Weights of a small image inpainting model.
Data: trained on microscope photos of single blood and bone marrow cells, 43.5 epochs.
Rows from block 3 of a small image inpainting model, named by matrix and row number. Each number is 500 + 40 x the weight over its row's rms, rounded and kept within 0 to 999. All counts start at 0. Numbers have three digits each. After the name is the row's rms in percent of the matrix's.
Before each channel's rows are labels from the 100 images, of 14976, where the channel reaches its highest value: "responds to" is what is common among them. Only what is clearly more common there than usual is listed. The data: microscope photos of single blood and bone marrow cells.
# conv: 3x3 conv (model.mid.1.conv.weight, 192x192x3x3, standardized in use, each kernel summed), inputs 128-191

responds to: cell type: segmented neutrophil; smear: peripheral blood
conv.84 122:572531528468533533593644587564491542589533523580572456466492534457464479496573476464558546492487528491496525466525475477474497467500587510516462503511481474502513495501482472485510553526505478

responds to: cell type: artefact
conv.191 078:470495475510493483469446446456429526473470517451445494556489495440528512510490519542591497534490551459487503497487513528471566491489477517488501513568647494507455469514510503430453476554467484

responds to: cell type: segmented neutrophil
conv.36 073:449542551496485529477505489591481436467527485427524502341636501468446477541468531518514537519514423514516450550472433483493517524497517514502553546483491546561466455470439490572488527478556426

responds to: cell type: erythroblast
conv.127 093:504496483482505479597509480529488511475528470515590444532488533487523512490551506495480552446471517446496456541449400517527516461464581487512519484525513495506439464496532541502521515483473474

responds to: cell type: segmented neutrophil; smear: peripheral blood
conv.79 107:504550528473504585494496550519517485524475555476509433569571538520577421488477480444511504484508500523502499489458411463529448519480498497476539478515543492494496474510461529451473509520534427

responds to: cell type: erythroblast
conv.15 083:438476592557203548597452468488538346465515474524479491456563543510542483499503480498498518581501506502503466503562497510486455494455532512474516538507508434508512498522476452574493445514530550

responds to: cell type: lymphocyte
conv.181 096:582474483511472427525508530551555457536513478475463456460508486468525477514471503460567518507494445452487404589576437457381532453545559545525480546486493509508503486526496504489523494517499421

responds to: cell type: erythroblast
conv.42 104:598509579481529516501572530512500557476503517557530522447460509436504433463486530437434516551617505583517467438476493463497492507583521514543465485482461512491568465498573459509508409548504516

responds to: smear: peripheral blood
conv.50 125:489511506488488386499464475484462487506496474479395405536477505459496448546574505475605494530399564332512526538534520521507540442511518484460499533419559507439502508434442473439523530490490507

responds to: smear: peripheral blood; cell type: platelet
conv.44 107:500496538498518504509550553557520511551489486527582513484465523531554571490603479521597512491388525450478460513582475540529468498503554453501473487482503478467447510473494536527506572496549461

responds to: smear: peripheral blood
conv.40 079:523512489493508435476492495445415500459536424463513488456509555451448444502389507575530493493498518485479509505509502457456509459516468507465502498506540491482474508564524544468441519475496478

responds to: cell type: artefact
conv.137 080:486534411517536483488424466471472455545437410473517532509476512414466464437492484524505527560523528518500485473477485451433534384478513568501533491498444481537539502503550444452545500469471461

responds to: cell type: lymphocyte
conv.141 091:568489444553447481471523500458476465567508428474523462522542481494502534509592492542544535479442483401489490517545476481422502505501496436541543502476429470484470437463473482428476498492529576

responds to: cell type: artefact
conv.186 086:537479450519494526531489523498447501466507528491476480540475499465561561478491474541476494527520446536514495449445471511463442497462505521528464471493542459521533435503542484564490545555481507

responds to: smear: peripheral blood; cell type: segmented neutrophil
conv.4 098:492436518517492496541576507535558499508539531531498558520505509502518446519477543472480458477503485504503519433585538576511400506553494495461513481471581536535507533526479498535439546450507546

responds to: cell type: lymphocyte
conv.91 133:491520450527523514507533485525500530556535476494484438554457492526471539563455498539506429462465500585470405338533497553564431462520491554457456471483531509514481555503546518448437529530607509

responds to: cell type: lymphocyte
conv.139 106:477518521493532472532510510478527528469472499457504437480504521531564485467583559532514432463502502492532468472521490551482453466491497561540509509381509454454498507521471461509462550505575467

responds to: cell type: lymphocyte
conv.13 115:524487506510486485520530497462536472501572383516503441538509489552518539520491524487495496480442453527497403500543465445397530483476533482481515485562481480525484474473551494500534586473506471

responds to: cell type: artefact
conv.67 090:472483460516506486491512494437488489444508532551461535515470467421519509482470480516511357459516540467544549486504546493536535478519552506470501566519592544433512492508498495511488540531466475

responds to: cell type: segmented neutrophil; smear: peripheral blood
conv.170 102:513509549523530448546488590544518536534499494447442468479529524540530470460487457500515465451542430520506430546400420530427500498589457528536459499456483503430462491478463545510481507521501505

responds to: cell type: promyelocyte
conv.11 079:476446429494518468500502554491558520483504505447554517485485522475527474504479514484491428492468572445519471502543437508453501483480460520491512451490544481490557496518470493444483498484524571

responds to: cell type: lymphocyte
conv.171 101:577554535450501524557517500518534524561480564539488411444562524494522477559469467546527444491507538529477548480456450537492475486538524477480457466451503483525510543466548510533529529509506493

responds to: cell type: lymphocyte
conv.74 110:528533579459454497508506578550505474529463545518509457440490466567495616477563458485478527554511543487504527499535466503485448504500518484520562502443489546535536484472568476546511464564495475

responds to: smear: peripheral blood
conv.78 117:554494510553498543512589563544498500545474498474490461492516481575512454522441510526589459508481472497511460523512420498462506494545483501508495545434482475448422532487486485518567526478523499

responds to: cell type: artefact
conv.87 075:469537515533226509456529500475477375477439508501510506366517457410489520522503501490548503561509506510481493488507492474483485480524496497494551507492495494483448507498506502507507495540472432

responds to: cell type: eosinophil
conv.119 086:409490515507542464571451460550506537521513592530471522464453461547577491449507499478514447480537447484536462512566485531518472510489508494564520517500434514565509478471463552496411482517479465

responds to: cell type: erythroblast
conv.12 086:578561528481449523520553492535478453506560564526495494487495494479482497480421479502531473482485550610491427428507484526505480492478523538517489453493514479550522422487574502522464514495509499

responds to: cell type: artefact
conv.69 093:544516490507524423491466543404518495505499473531445510461524471470389541501541505415512493449514528479453462483544551471523498531486460503421527504477481539565571415399523467487494454517503457

responds to: cell type: erythroblast
conv.177 108:550486535446475497463488572540446468486508528472503440463472448488519514502505434408453506533556453487513477411478449529472512480441485546464506467506534507521556447522520489491532517563494462

responds to: cell type: lymphocyte
conv.68 109:545511460477510483569558526509543513490530471503449531582471449559523438532611507511438474490423519522489544492486457491549408536434546480529504496461526504499472513435521480527541564454528464

responds to: cell type: segmented neutrophil
conv.185 102:512426516493523475474584534503501507558547494520443421503520511590557433434469554450545520567614492491511468547533461526536496505481476485485464491588512488569544554492498503458484538490521518

responds to: cell type: erythroblast
conv.19 107:471457449485504499514470486493560485522485507453401464503485456471544529503535552506547504550482572423510533547524475504498454488510461527471446467495438486557525466563528495529525500531518492

responds to: smear: peripheral blood
conv.92 107:531493491466528467560530529541529529548497488534470496551461528534552428502565552541503386470462506479483459568426496505524465551558569470616548491546533526481523534443474489450445542487584519

responds to: cell type: segmented neutrophil; smear: peripheral blood
conv.55 151:484510528485531541551556532516514538531468552542577475509522510538515517440460514518524443472518509488497550540511475525503509484487493515513526478462498505445467541520401495475479466492547515

responds to: cell type: lymphocyte; cell type: erythroblast
conv.61 086:509461527513566479471516489419487543501505451531428508500533449479471514510433537540522484504517451604517520510518501496614458525472463514480536575493491532525463523525554481452482570489451503

responds to: cell type: segmented neutrophil
conv.103 144:552542514503555560544532547526460537583534543529420504515497479539531440493405546470514483466511475613491454458447485526476447464498489539508513488472506522514456508505531522537455562494586426

responds to: smear: peripheral blood
conv.134 082:537487568468489478476466508467538477443527472551513494553554528411499428503485522468557479509547543488513515530472524561481558504497500541490544516519444523376460538513451536545491533480536453

responds to: cell type: segmented neutrophil; cell type: erythroblast
conv.131 112:551522548512492477503534454500529526500536493535437475514470493489523426480555505407532547501521480555505534467485442519479486514546511529491484477464508520496462549531529494510489553525469437

responds to: cell type: segmented neutrophil
conv.83 093:461514514500478497468455549542506487555513565515576476430556504561486594506459444478474488501517512555460508457411516503480462480461541486505525534438497466525477550510476494532493551487584470

responds to: cell type: artefact
conv.46 078:445501512555484527490438485441569523414490519583492446444510491499488549536522493536469512523487523445537377449538460397444487501514475526518554463542502533517426482478487500514521516541555465

responds to: cell type: segmented neutrophil
conv.18 087:549486514523460496559563592538550478603551516532518525560518581500502491516581544489444517528516480519465454460518411518530455506530562498453496543504503509463449467403541500493511421524536449

responds to: cell type: erythroblast
conv.54 125:512459502504545560504517488490490521528497479491442476529499455530479504460486495475509507488556552547497508505507438477512383505479496530461482483554462513545492510514538533475481514465531486

responds to: cell type: erythroblast
conv.27 123:526508525498494500529552488496497507505519473563493461479470499462525445484478546458549447517489492589481494388483560559543369481492480601526426484436514448501550528512521500512412552486520498

responds to: cell type: segmented neutrophil; smear: peripheral blood
conv.144 100:552493541463560576482534533491507522515483538521518470434509500482461519451523536535531535516544535545449444525472452567534535548479493436508479553565504531524487529497461561522472459500531547

responds to: cell type: artefact
conv.0 077:615494487478508443521583437548437517485502512517534533523452463483461433576508520495556486532505530511525510487445557486534543490425507512531492445550544455454516499511465485521420497491460439

responds to: cell type: erythroblast
conv.150 112:470461490472495494528565538548480493498472502511514474522513560454548537600529542485513482475468442361552491546517430448504470444518514507489523522493538521522432503421482506449403504469565474

responds to: cell type: segmented neutrophil; smear: peripheral blood
conv.16 120:576499528524500512535523557534523493584519477526490498459511537540481449458464525522544530474489431578443568549449477537528420545468558473557525513495509513480431563507479539531482517495515507

responds to: cell type: erythroblast
conv.180 083:457525495519512449462454384479483493476536518476441480560504518525481526451457445550513467511549482534476483521546489513523469537508463497442521585539475506512483536481505486491521495490504515

responds to: cell type: lymphocyte
conv.188 117:570528444454476526499547488495484467533519493521521448477509481468518477503509550477504457488472470496542409485486397512513488397502501531453515453484543488485435520554502532437432508489647471

responds to: cell type: lymphocyte; cell type: erythroblast
conv.165 101:478518513503461532503510502480515493515455448511487525485516495456556488526499566550531391520493487532486490466546542502578348477443510451522462430489476473497503504524482589517426487506535459

responds to: cell type: segmented neutrophil
conv.35 114:507492523495536511572510478528568521542497538570529460492483491548517429521534540490502472543525504585530530520447471486511457437529542546504511468481463532530519566494555468462462554518507519

responds to: smear: peripheral blood
conv.5 102:442511427467513415507506427455513509478524469459456514592467546458510385469463537486525393495451501489558470510553525605578453495526516492445447474460493542455513509526446527488477505489481556

responds to: cell type: lymphocyte
conv.66 096:512503467481496471501501495483516498503501518470544486553559474551482447503529466516472454492447570549587535564481480508656429493454513572505497488396449522503567557519509537455436500438503460

responds to: cell type: lymphocyte; cell type: erythroblast
conv.122 094:463482506529516497573535492469463499449564523482471494419482476496504522492496514426425501450486419532434460396521504489454578452486520473489517493419478549589532467467522444470506568564507526

responds to: cell type: lymphocyte
conv.6 093:504496455462488481515528514469499516537551427471447480585471492569501446581633529502561469471441483520475523522522524537606444567478492515520462505489509504517483540446434558477489531466504536

responds to: cell type: lymphocyte
conv.176 101:557507483499449464532533542496540514530511455490565479484513471509565517527563530481569543508455494445470502541519554459524517571493484533506490516460495467532474467517499460502464559543504512