{"arch": "unet", "model": "image inpainting model", "dataset": "microscope photos of single blood and bone marrow cells", "train_examples": 48542, "image_size": 40, "crop_scale_min": 1, "horizontal_flip": true, "rotation_deg": 10, "color_jitter": 0.1, "task": "inpainting", "loss": "l1", "norm": "groupnorm", "activation": "silu", "weight_standardization": true, "widths": [96, 192, 192], "blocks_per_level": 1, "block": "plain", "attention": false, "upsampling": "nearest_conv", "init": "orthogonal", "optimizer": "soap", "beta2": 0.999, "lr": 0.0043, "beta1": 0.9, "shampoo_beta": 0.999, "eps": 1e-08, "precondition_frequency": 10, "max_precond_dim": 1024, "merge_dims": false, "one_sided": false, "adamw_lr_other_params": 0.0016, "grad_clip": 1.0, "steps": 11000, "batch_size": 192, "epochs": 43.5, "lr_schedule": "cosine", "final_lr_fraction": 0.05, "warmup_steps": 330, "weight_decay": 0.09, "adamw_weight_decay_other_params": 0.05}
Rows from block 3 of a small image inpainting model, named by matrix and row number. Each number is 128 + 24 x the weight over its row's rms, rounded and kept within 0 to 255. All counts start at 0.
After each channel's rows are labels from the 100 images, of 14976, where the channel reaches its highest value: "responds to" is what is common among them. Only what is clearly more common there than usual is listed. The data: microscope photos of single blood and bone marrow cells. In brackets: how many of the 100.
# conv: 3x3 conv (model.mid.1.conv.weight, 192x192x3x3, standardized in use, each kernel summed), inputs 128-191

conv.96 [147 146 128 126 144 109 166 189 139 129 137 132 151 152 101 127 146 120 140 114 138 147 141 129 124 109 144 144 138 110 116 139 124 105 126  94  98 155  93 103 127 115 108 169 137 136 122 112 115 111 141 156  78 139 100 121 126 108 135 121 114 133 173 137]
responds to: cell type: segmented neutrophil (53); smear: peripheral blood (44)

conv.156 [105 120 162 179 149 150 119 116 160 156 121 120 134  90 172 126  90 158  80 129  80 126 160 148 142 116 167 152 120 131 121 133  74 129 137 121 116  96 124 162  94 134 120 118 112 123 191 175 136 118 134  75 143 117 129 121 111  84 156 102 135  99 140 111]
responds to: smear: peripheral blood (75); cell type: myeloblast (30)

conv.70 [ 96 121 141 120 115 135 104 126  88 147 129 127 119 119 114 101  81 107 141 141 127 156 125  79 124 142 136 140 111 156 127 136 105 139 109 126 122 133  87 160 129  72 134 121 118 121 125 137 168 163 116 128 121  87 138 122 103 136 151 129 130 105 125 126]
responds to: smear: peripheral blood (98); cell type: segmented neutrophil (81)

conv.104 [ 85 104 110 145 157 136 125 136 105 172 145 158 135 123 118 139 180 141  85 151 106 136 110 131 102 126 133  67 152 132 158 146 173 142 140 150 135  84 171 146 125  99 116  99 120 139 111 129 104 122  59 126 124 122 158  99 105  98 111 132 133  96 139 108]
responds to: cell type: erythroblast (73)

conv.106 [174 142 148 109 126 118 136 125 116 129 137 101 135 136  88 120 145  98  93 133 116  99 111 158 152 147 107  98 138 132 149 107 126  66 153  94 172 151  93 105  90 136 102 119 139 127 122 157 123 145 115 174 121 150 108  96 181 142 103 141 145 126 100  94]
responds to: cell type: lymphocyte (35)

conv.81 [141 135 134 158 133 126 153 147 109 129 130 131 125 149 122 164 144 124 130  99 125 117 148 155 143 163 137 132 129  74 134 105 139  94 112 107  69 145 135 148 135  94 136 133 140 121 125 129 133 114 118 138 130 146 159 103 149 143 152  98 133 113 122 117]
responds to: cell type: lymphocyte (59)

conv.85 [190 110 158 128 144 138 164 169 152 125 144 146 126 140 142 122 137 138 100 118 142  93 106  80 112  90 130 137 139 127 116 164 124 132 118 123  91 132 128 136 162 102 129 140 139 177 120 107 137 151  93 112 174 140 110 144 151 137 101  97 136 136 187 124]
responds to: cell type: segmented neutrophil (45); cell type: erythroblast (36)

conv.73 [ 95 151 108 129 172 112 147 122 101 103 134 171  99 122 161 149 162 100 159 106 130 140  55 137 116 125 121 116 124 114 159  95 142 106 117 129 126 125 128 120 112 105 111  94 109 138  91 107 119 166 122  78 123 159 126 146 125  97 161 127 124 140 128 165]
responds to: cell type: erythroblast (37)

conv.153 [129 118 163 165 127 120 117 158 133 155 134 133 130  86 123  97 119 102 110 136 149 103 118 125 127 101 145 119 100 112 112 154 157  96 149 130 116 141 151 183 116 155 141 170 149 157 122 130 163 128 105  93 140 152  93 105  84  87 128  81 143 136 173  90]
responds to: cell type: erythroblast (52)

conv.167 [128 156 113 128 124 133 118 137 152  79 101 132 134 116 156 144 112 118 113 114 105 101 119 120 149  74 167 148 121 100 131  85 102 125 123 154  94 138 134 141 127  83 127 119 107 124 114 113 109 101 178 135 176 113 160 127 122 109 123  90 143 112 178  83]
responds to: smear: peripheral blood (49); cell type: lymphocyte (35)

conv.114 [132 140 134 103 114 103 128 169 143 168 145 110 139  91 109 134 126 116 153 128 112 128 135 118 165 104  85 130 109  85 128  74 150 134 115 157 103 128 128 149 116 171 117 129 159 185 113 101 158 115 127 123 125 113 164 133  94 131  95  89 132 123 141 108]
responds to: cell type: lymphocyte (42)

conv.163 [123 130 128 124 145 161 111 166 196 124 111 140  97 106 123 184 108 143  91 173 107 104 145 121 154 104 151 107 159 117 121 120  98 114 122  99 123 138 142 113  93  85 128 133  88  86 139 150 163 142 100 117 165  97 120 110  88 113 146 118 145 120 121  98]
responds to: cell type: lymphocyte (37)

conv.3 [122 138 181  86 135 133 133 146 140 116 111  95  91 100 148 147 109 119 151 140 104 144 161 109 152  83 134 160  96 105 132 116 106 160 125  99 106 114  94 150 174 107 169 112 104 148 125 156 149 160 138 119 158 124 125 137 129 151 102 116  90 118 105 139]
responds to: cell type: segmented neutrophil (53)

conv.160 [102 144 109 169 122 143  99 105 147 122 141 118 109 124 144 141 187 129 133 109 100 186 135 136  97  96 106 124 128 110 101 134 152 118  79 148 152 151 115 120 105 107 161 131 137 137 162 119 129 103 141 134 145 108 132 128 167 129 120 135 147 127 126  83]
responds to: cell type: erythroblast (80)

conv.151 [127 151 141 109 137 138 156 159 143 116 131 128 121 130 172 146 121 141 119 145 172 139 126  78  87 158 136 128 119  75 138 114 153 126 161 114 193 150  98 101 145 133 135 159 136 115 128 158 124 144 130 166 134 107  98 101  94 143 156 141  84 146 154 110]
responds to: cell type: segmented neutrophil (86); smear: peripheral blood (76)

conv.100 [151 105 119 134 163 128 142 179 139 149 152 156 132 142 122 130  90 135 135 106 138 131 146  59 108 154 129 120 163 107 137 177 110 146 142 157 122 137  92 120 153 102 162 143 146 147 108 126 130 103 156 161 108 137 157 131 123 128 127 107 177 148 134  93]
responds to: cell type: segmented neutrophil (90); smear: peripheral blood (51)

conv.116 [ 81 136 151 123  99  90 121 143 177 136 136  90 111 117 143 104 180 136 133 151  68 134 105 135 177 127 130 108 162 115 142 126 133  86 136 164 129 157 134 110 118 147 111 125 100 129 141 179 110 138 115 132 153 116 114 143  93 116 109 113 140 135 155 124]
responds to: smear: peripheral blood (56)

conv.28 [125 104 110 140 110 127 139 117 127 112 120 110 142 128 128 137 115 116 148 134 106 177 155 122 160 171 118 108 116 149 157  78 145 117 140  93 163 139 160 140 113 141 140 103 135 174 134 127 113 137  93 128 148 122 102 144 129 154 174 170 147 138 118 106]
responds to: cell type: lymphocyte (38)

conv.57 [154 142 131 132 135 137 124 167 165 133 156 138 193 151 136 113 150 165 153 117 112 149 126 143  89 100  98 113 117 128 109 118  99 141  97 105 101 170 148 129  88 113 146 131 124 132 142  98 103 120 155 124 104  88 120 131 130 119 160 110 137 126 147 123]
responds to: smear: peripheral blood (58); cell type: platelet (31)

conv.161 [172 148  98 114 133 129 162 137 126 140 121 121 168 128 221 135 113 117 132 138 104 126 127 104 129 123  93 105 164  73 116  88 140 101 137 123 137  81  88 122 129 125 161 113 115 141 155  89  70 117 106 136  89 131 155 134 123 113  99 134 107 120 135 118]
responds to: cell type: lymphocyte (36)

conv.80 [ 95 131 173  92 106 154 115 150 119 143 146 106 106 113 119 122 167 132 122  81 113 107 152 157 151 139 141 120 106 137 126 108 175 135 129 147 122 127 156 164 164 119 106 113  95 166 110 145 144 135 139 109 165 146 122 123 109 140 167 116 113 151  81 116]
responds to: cell type: lymphocyte (36)

conv.59 [163 165 134 116 146 114 134 156 171 126 122 123 107 124 171 137 127 141 152 123 116 137  92 125 114 131 112  96 139  91 154 125 116  61 161 117 142 108 134 108  81 128 120 155 118 124 148 119 114 132 127 125 128  83 139 124 117 116 102 128 105 124 131 135]
responds to: cell type: lymphocyte (43)

conv.128 [172 169 130 110 130 145 188 163 155 123 136 139 116 165 162 117 105 112 207 117 136 151 133 117 152 148 136 149 129 100  95 124 147 158 116 141 107 136  94 125 124 139 147 142 138 120 125 142 104 153 142 142 116  84 143  84 122 119 101 151 117 164 155 136]
responds to: cell type: erythroblast (53)

conv.182 [145 126 102  95 153 145 156 170 133 135 130 159 129 125 114 160 149 138 178 125 121 157 125  96 101 100 114 129 157 119 103 135 126 144  97  95  99 146  59 116 108 110  98 106 136 140 122 137 104 173 103 113  93 108 139 110 137 165 122  97 150 111 142 111]
responds to: cell type: erythroblast (55); smear: peripheral blood (41)

conv.37 [173 141 129 123  95 134  93 174 172 159 122 174 138 122 154 150 113 102 207 122 106  89 157 118 145 106  95 100 100 146 107 131 118 132 150 135 110 119  79 113 127 140 123 120  68 103 160 158 105 132 127 138 129 128 138 123 145 147 126 129  90 124 101 162]
responds to: cell type: artefact (32)