{
  "train_examples": 48542,
  "loss": "l1",
  "weight_standardization": true,
  "blocks_per_level": 1,
  "block": "plain",
  "attention": false,
  "lr": 0.0043,
  "one_sided": false,
  "warmup_steps": 330
}
Rows from block 2 of a small image inpainting model, named by matrix and row number. Each number is 128 + 24 x the weight over its row's rms, rounded and kept within 0 to 255. All counts start at 0. Numbers have three digits each.
After each channel's rows are labels from the 100 images, of 14976, where the channel reaches its highest value: "top examples" is what is common among them. Only what is clearly more common there than usual is listed. The data: microscope photos of single blood and bone marrow cells. In brackets: how many of the 100, against the usual share in percent.
# conv: 3x3 conv (model.mid.0.conv.weight, 192x192x3x3, standardized in use, each kernel summed), inputs 0-95

conv.75:139140180132176133137115102092119116095146115120113112142124149173102108118102116116089128125113077114083117116164124100146113136117151107131120103134155155144146122106139186136111145113145140083131099117134149153118170186124179135081145125067135131111143148153128143136108132140116127120
top examples: smear: peripheral blood (100 vs 16.2); cell type: segmented neutrophil (52 vs 20)

conv.92:125137129145127116151137113124159104092100123145150147114165108122132092184159144121120127097160154160160136133145129148097127159091118081101161129148082120146132082128110107139144094108130148134154115089094107126170108206171075117099121101116108136151150144115090095143125107147149098137
top examples: cell type: lymphocyte (42 vs 15.3)

conv.79:133111157087151172138095181129121148143177149108151146133105106137145095125186132150110160123094115129161119114170154096114115125113129100137125136142129110137129128148089123160136159146148138166119157141108137151118104126118166091125145106089139116116110112073117126106145081147114155117
top examples: smear: peripheral blood (49 vs 16.2); cell type: lymphocyte (34 vs 15.3)

conv.45:167075179107120147100141181147148149123130108128134150112118094067116152151167101098094095153132189183139133135120137127109109128161127170083141144096158088152148126151170098117105113113144124087129159127127129108121121135126091153109160163140144124152120137128117122133127087117137094111
top examples: smear: peripheral blood (75 vs 16.2)

conv.6:130162125133148127125126126128145157152120112129093126166117148131172123086123088163121136153129122117119119088176130125136091071138142100104150132127095142090149108144116123118091142123106140159129133127057143112099136107091085092118130107091149110127145181139140166105113117134146104120
top examples: cell type: erythroblast (54 vs 14.3)

conv.90:130106124147133168130144104109145139135156122177156144158137114129161137153157089143129110114137160138148147167131150083177126091154139130131137111111145146169155105113137118153154121133142150142138152094136131139149166154146136153169173126154101162128150148110103116140114104112139151110
top examples: smear: peripheral blood (39 vs 16.2)

conv.141:126102138117149115107110177158149128127151155103137120148120112123150143093119144140138164116095144159101110106144150126129113137091120171114074149134093121166170151135127150125102132141141142100109135130124127098135171149106108151105176126140167156161144135121108114108132132172114183123
top examples: cell type: erythroblast (33 vs 14.3)

conv.135:158111101137123103123115133109132138126097104123133147099121100083178110142144097126138159172140173124184158130134106130103089134155132194067085119129137107170112123112153063115088115166139114121148145139131109118095157118136131114144145145192105139166103132108151119116131117107143109148
top examples: smear: peripheral blood (45 vs 16.2)

conv.19:112149139124126146138117115102149081134157115152148109198120150080153140110080108105096094123095133140120132115124159168120098150118155099126095170144114152142123162118153171142131078150100146145122144122160146160171151120084174127096116127110093114145164091124100134120112145144116159141
top examples: cell type: erythroblast (51 vs 14.3)

conv.37:090105159119148134127086079150162126131117121161129157149146120115109122157151134138102153158124123107109153107132128110128119124111129108115100121110132124104149105103137151113132122105128130140130143110129086162114085118106090124104120202087063106123181201137129180155158099154133139117
top examples: cell type: segmented neutrophil (50 vs 20)

conv.116:168150158109141170116110153122109161106125147143186114169104148131113118144159143118145133136130108115123139116149112128130152123140104126147139071101098150143105132149108116185156163094147164158147098101094097113095139136103150155111167085112149133144094124125115130144059113115145158105
top examples: smear: peripheral blood (83 vs 16.2); cell type: segmented neutrophil (47 vs 20)

conv.1:134116141119136114154168102183115146152151111128132135107148069149109116150102143167110159122125167129086134122137125145128184163111116124124181102118125126116139080104124167103140132103106139118155156095114106122142080131148112140147109114110111121150106171120114120162151129137122093096
top examples: cell type: erythroblast (61 vs 14.3)

conv.7:113147151133116134120091112127145135156145127151129101147099138176134142122163101153140122114121166115131146113139121146108111128095092119114127112117105097117141127112097129112093114118105135161118116142111097146142159134085109142137173131118137145135105125145097135095123101162163170134
top examples: cell type: artefact (28 vs 9.8)

conv.41:125099154123169122130085117106159125148112107170082168123073168135092107129148132098138116164120151146067138119128119120145156159125149152088147120123183172108137116093139140110130107093081160138067128101151169143125078106150126121179114162131112093124138149145098130122159168140132132089
top examples: cell type: erythroblast (44 vs 14.3)

conv.114:151114115155170137071159159143069123148130159150137133094131134140142139156165127131107189107130177113147144157172135093135134137111114116130100111155171152149134108100123125133149128144169127151080153120139164106084123139116123152146138153177132138097125095129069116090111103162144106132
top examples: smear: peripheral blood (82 vs 16.2); cell type: segmented neutrophil (51 vs 20)

conv.78:089156137148135122140154143137116108144107115108120124156094108136143097115126137151107121176156157174126114139150139155133150105134086139127158102140100067146177096137148112172155132130146179143115129149088153099114132154124140147088160114093167115151096107106128135092138139112087111126
top examples: cell type: lymphocyte (38 vs 15.3)

conv.63:142159159121149099121083172126102113112110130135109142094122141112110168164162111128133141170121156151125128132141173105127134137161128172113117120094180120122153128099123122094122113114137101109097141077157150115069109104127097098173149161186153134100129157170121112142165122118179140115
top examples: smear: peripheral blood (53 vs 16.2); cell type: segmented neutrophil (48 vs 20)

conv.154:159129113137151119122145109124156145106136127121129141097125083119125116137109127170101122123120173108124154120190121129174136112163070149113118096148130140122129126123138111175153126155099155137143143130139165105114159165117110145106165096147140120168117147117132072119161052065133085124
top examples: cell type: lymphocyte (37 vs 15.3)

conv.12:111135137129128160165149117121137118169151097134100143139110094130168113128135179170095091123135132142108125121147157141159124150192134121094164102133137137139118115130134102155123142147122145152138094119101114166144124067104141078171127149089100121154107154162091128150134153152123113146
top examples: cell type: erythroblast (62 vs 14.3)

conv.117:160135174120113142114064138119129103094147121118126097146134129114154105109133092139131117154098139115166108127097127136081146115095127114142143140089083146117119120114128121156140157102154145155129138121125121109103177120132127111158099099150102113119145142146126139119154114142103134106
top examples: cell type: lymphocyte (48 vs 15.3)

conv.115:155138164153132096101115144145142119139115152096124127159144150110099171148139124135115174132127146140138130164137121151109120106095080116127120095149114190139150114083109169139126116141146103109138137110125114104167104157144108136121185120155141109118130113121101153146109107108126123097
top examples: cell type: erythroblast (33 vs 14.3)

conv.126:136179114098135129122139135122136078115121139112136124125124090184144131142129153146114131127148100158138125108163120129082122127092125119155126104139125139104184090126160141090124111131098099173094089093127137142145143152116145143145109157105123137178086132108096128147151151147151093124
top examples: cell type: artefact (53 vs 9.8)

conv.14:114155157120143166105172168146084112133149108132085136134116118145098105154145094122096113142120120135106112100133143165090116147084128131126167107135151127103166094161150121123115102136107149146111133107106124159135148100091155166146131123076171122191121148117123177127133136130164125102
top examples: cell type: erythroblast (38 vs 14.3)

conv.85:092127117137143166185107159143113118128121151146124111170085104134135140092169092157111113152128131068132137097125129102120145135146116159089105147118108115136153128151125108161113162115147127141177104107117178123103127149122100147142154123133110139142164171130123143115142103101152087159
top examples: cell type: erythroblast (38 vs 14.3)

conv.20:127129145129135134167138132129113106128135167157090120166118133130110094144120144155122101132139120098122127123125104184113155162158153139118136109102093157103095118114062105107111155138129129137158127125096135098146099123150170097158111114116109148150141148164123158123097125118126129120
top examples: cell type: erythroblast (59 vs 14.3)

conv.94:128115120089141103135144151102123131145137148130163103120114140115159084140123139116141178095127216176124123152138152152081113117142088147146134140145137119163125107106128124164152144099082160113108118111113117146095180155121103084113132105182085166124124100058132099132137144129111118103
top examples: cell type: lymphocyte (42 vs 15.3)

conv.50:147132130130127180078082120105160120146125142124134153152162123140171172136138078123115125171120084146135131112116114122130145124091137125107095136098153128110159080144126134107139137127135101165139116108175142151158147128089166134119163129130159097114145142152108136144161109151135122115
top examples: cell type: erythroblast (40 vs 14.3)

conv.172:121122203111116112148137164159120166147139108106114138154148089115099108125123141120147112153112187118165110085138117162110097136137088138139169106091140159138128129138134130102121113095138125138114138147122144121102139143136085133157142124161163104159136119141128130106196089150122123129
top examples: cell type: artefact (33 vs 9.8)

conv.133:142163132077116073145084152139181102153147113096123122195117135154085159126114117149104106151156144131129111147135128177113087127128069152133121127144156196099112130149150137127127131151140130136146161085138147142096133132106148104154139133127130148108150117137177097121117109132112167108
top examples: cell type: lymphocyte (35 vs 15.3)

conv.105:141150175159144164121093128153111102132116162147096123185113131128113100149164167141140099166111087138092137102129115141129119131109134127145149096111113083105104090149142142110091115090124140161180104134104084157139091132117124103146141152140096132133091180126137155181083134118147132129
top examples: cell type: lymphocyte (40 vs 15.3); cell type: erythroblast (38 vs 14.3)

conv.191:152110144128125128122125127130104109072173128093124091120152167107133074113155153124146137131121098153142107147134143128140114146104139099130146137125087130148120063118112112178157166123148101094146135130085135103148137191148158136075145129103117175114128119154116121120085146106124140137
top examples: smear: peripheral blood (61 vs 16.2); cell type: segmented neutrophil (41 vs 20)

conv.62:111127110134166138146127134151108103147118126116122162145170124136127120088096125148122139154114112106116116152118125117095180152170110135137145132148130109111136073125116126160119142127144140146140095114122113135118184145086175103112144122095127081118109119123140172102078094164124090117
top examples: cell type: artefact (35 vs 9.8)

conv.108:114162149141132101154199136136141104125096144119142102104150115131177086119131165147125161099147177129163104143212147136112119129112104131135125104152129095161151096144109112154132148152123129121110084131111122110157141147156115155150121102125161156108127126104080148124154102130124113125
top examples: cell type: lymphocyte (39 vs 15.3)

conv.16:159102111103110132146125171124180123096179135170121128093133082116163097116144093137141131098123112122144103106150098095096138108149110128123132154115124127132138116113157115075088135118140124134146174141112111178133161140101145162120127194132104106077104133132107157159127085155148122131
top examples: cell type: artefact (35 vs 9.8)

conv.157:112121144146142142127174108117141099149138138105113150191140123137089119104116126117143129132147136148133133186124099143134130147108109112128156116138111163113147180110114104113099115162123109106095141141128210102113126122158141127123120110113159119129118136104132151086120111143100089121
top examples: cell type: erythroblast (52 vs 14.3)

conv.125:119143134106113138126140101155166139154155138133167132170100100129117113141137103148081126155152109122146109152110138138107112132131129126088145113160097126110118115171151065152140171148150156120135115112177147130117109114165119116105112160042102157147131162133119102083133100151116148116
top examples: cell type: lymphocyte (46 vs 15.3); cell type: erythroblast (33 vs 14.3)

conv.158:151168153144121129081089121128094177112120126163135085105161129146159114129185087096116117159126117130150124135111132134122110110117104152131117125139179139151128103134152136163135139098178122112098094095137061137097131133150103090148116152195117112102099113145165121130118150158142134115
top examples: cell type: segmented neutrophil (76 vs 20); smear: peripheral blood (70 vs 16.2)

conv.80:083116122141134145118095142120108147104092142109096120091118147129139115117166088113138117163126159124092116177111152118137097130140111159108125149103144102149153119091123113140149136109148103124104137147139141094086098109170056127107144155158103116120124124134134126136167132109140128129
top examples: smear: peripheral blood (64 vs 16.2)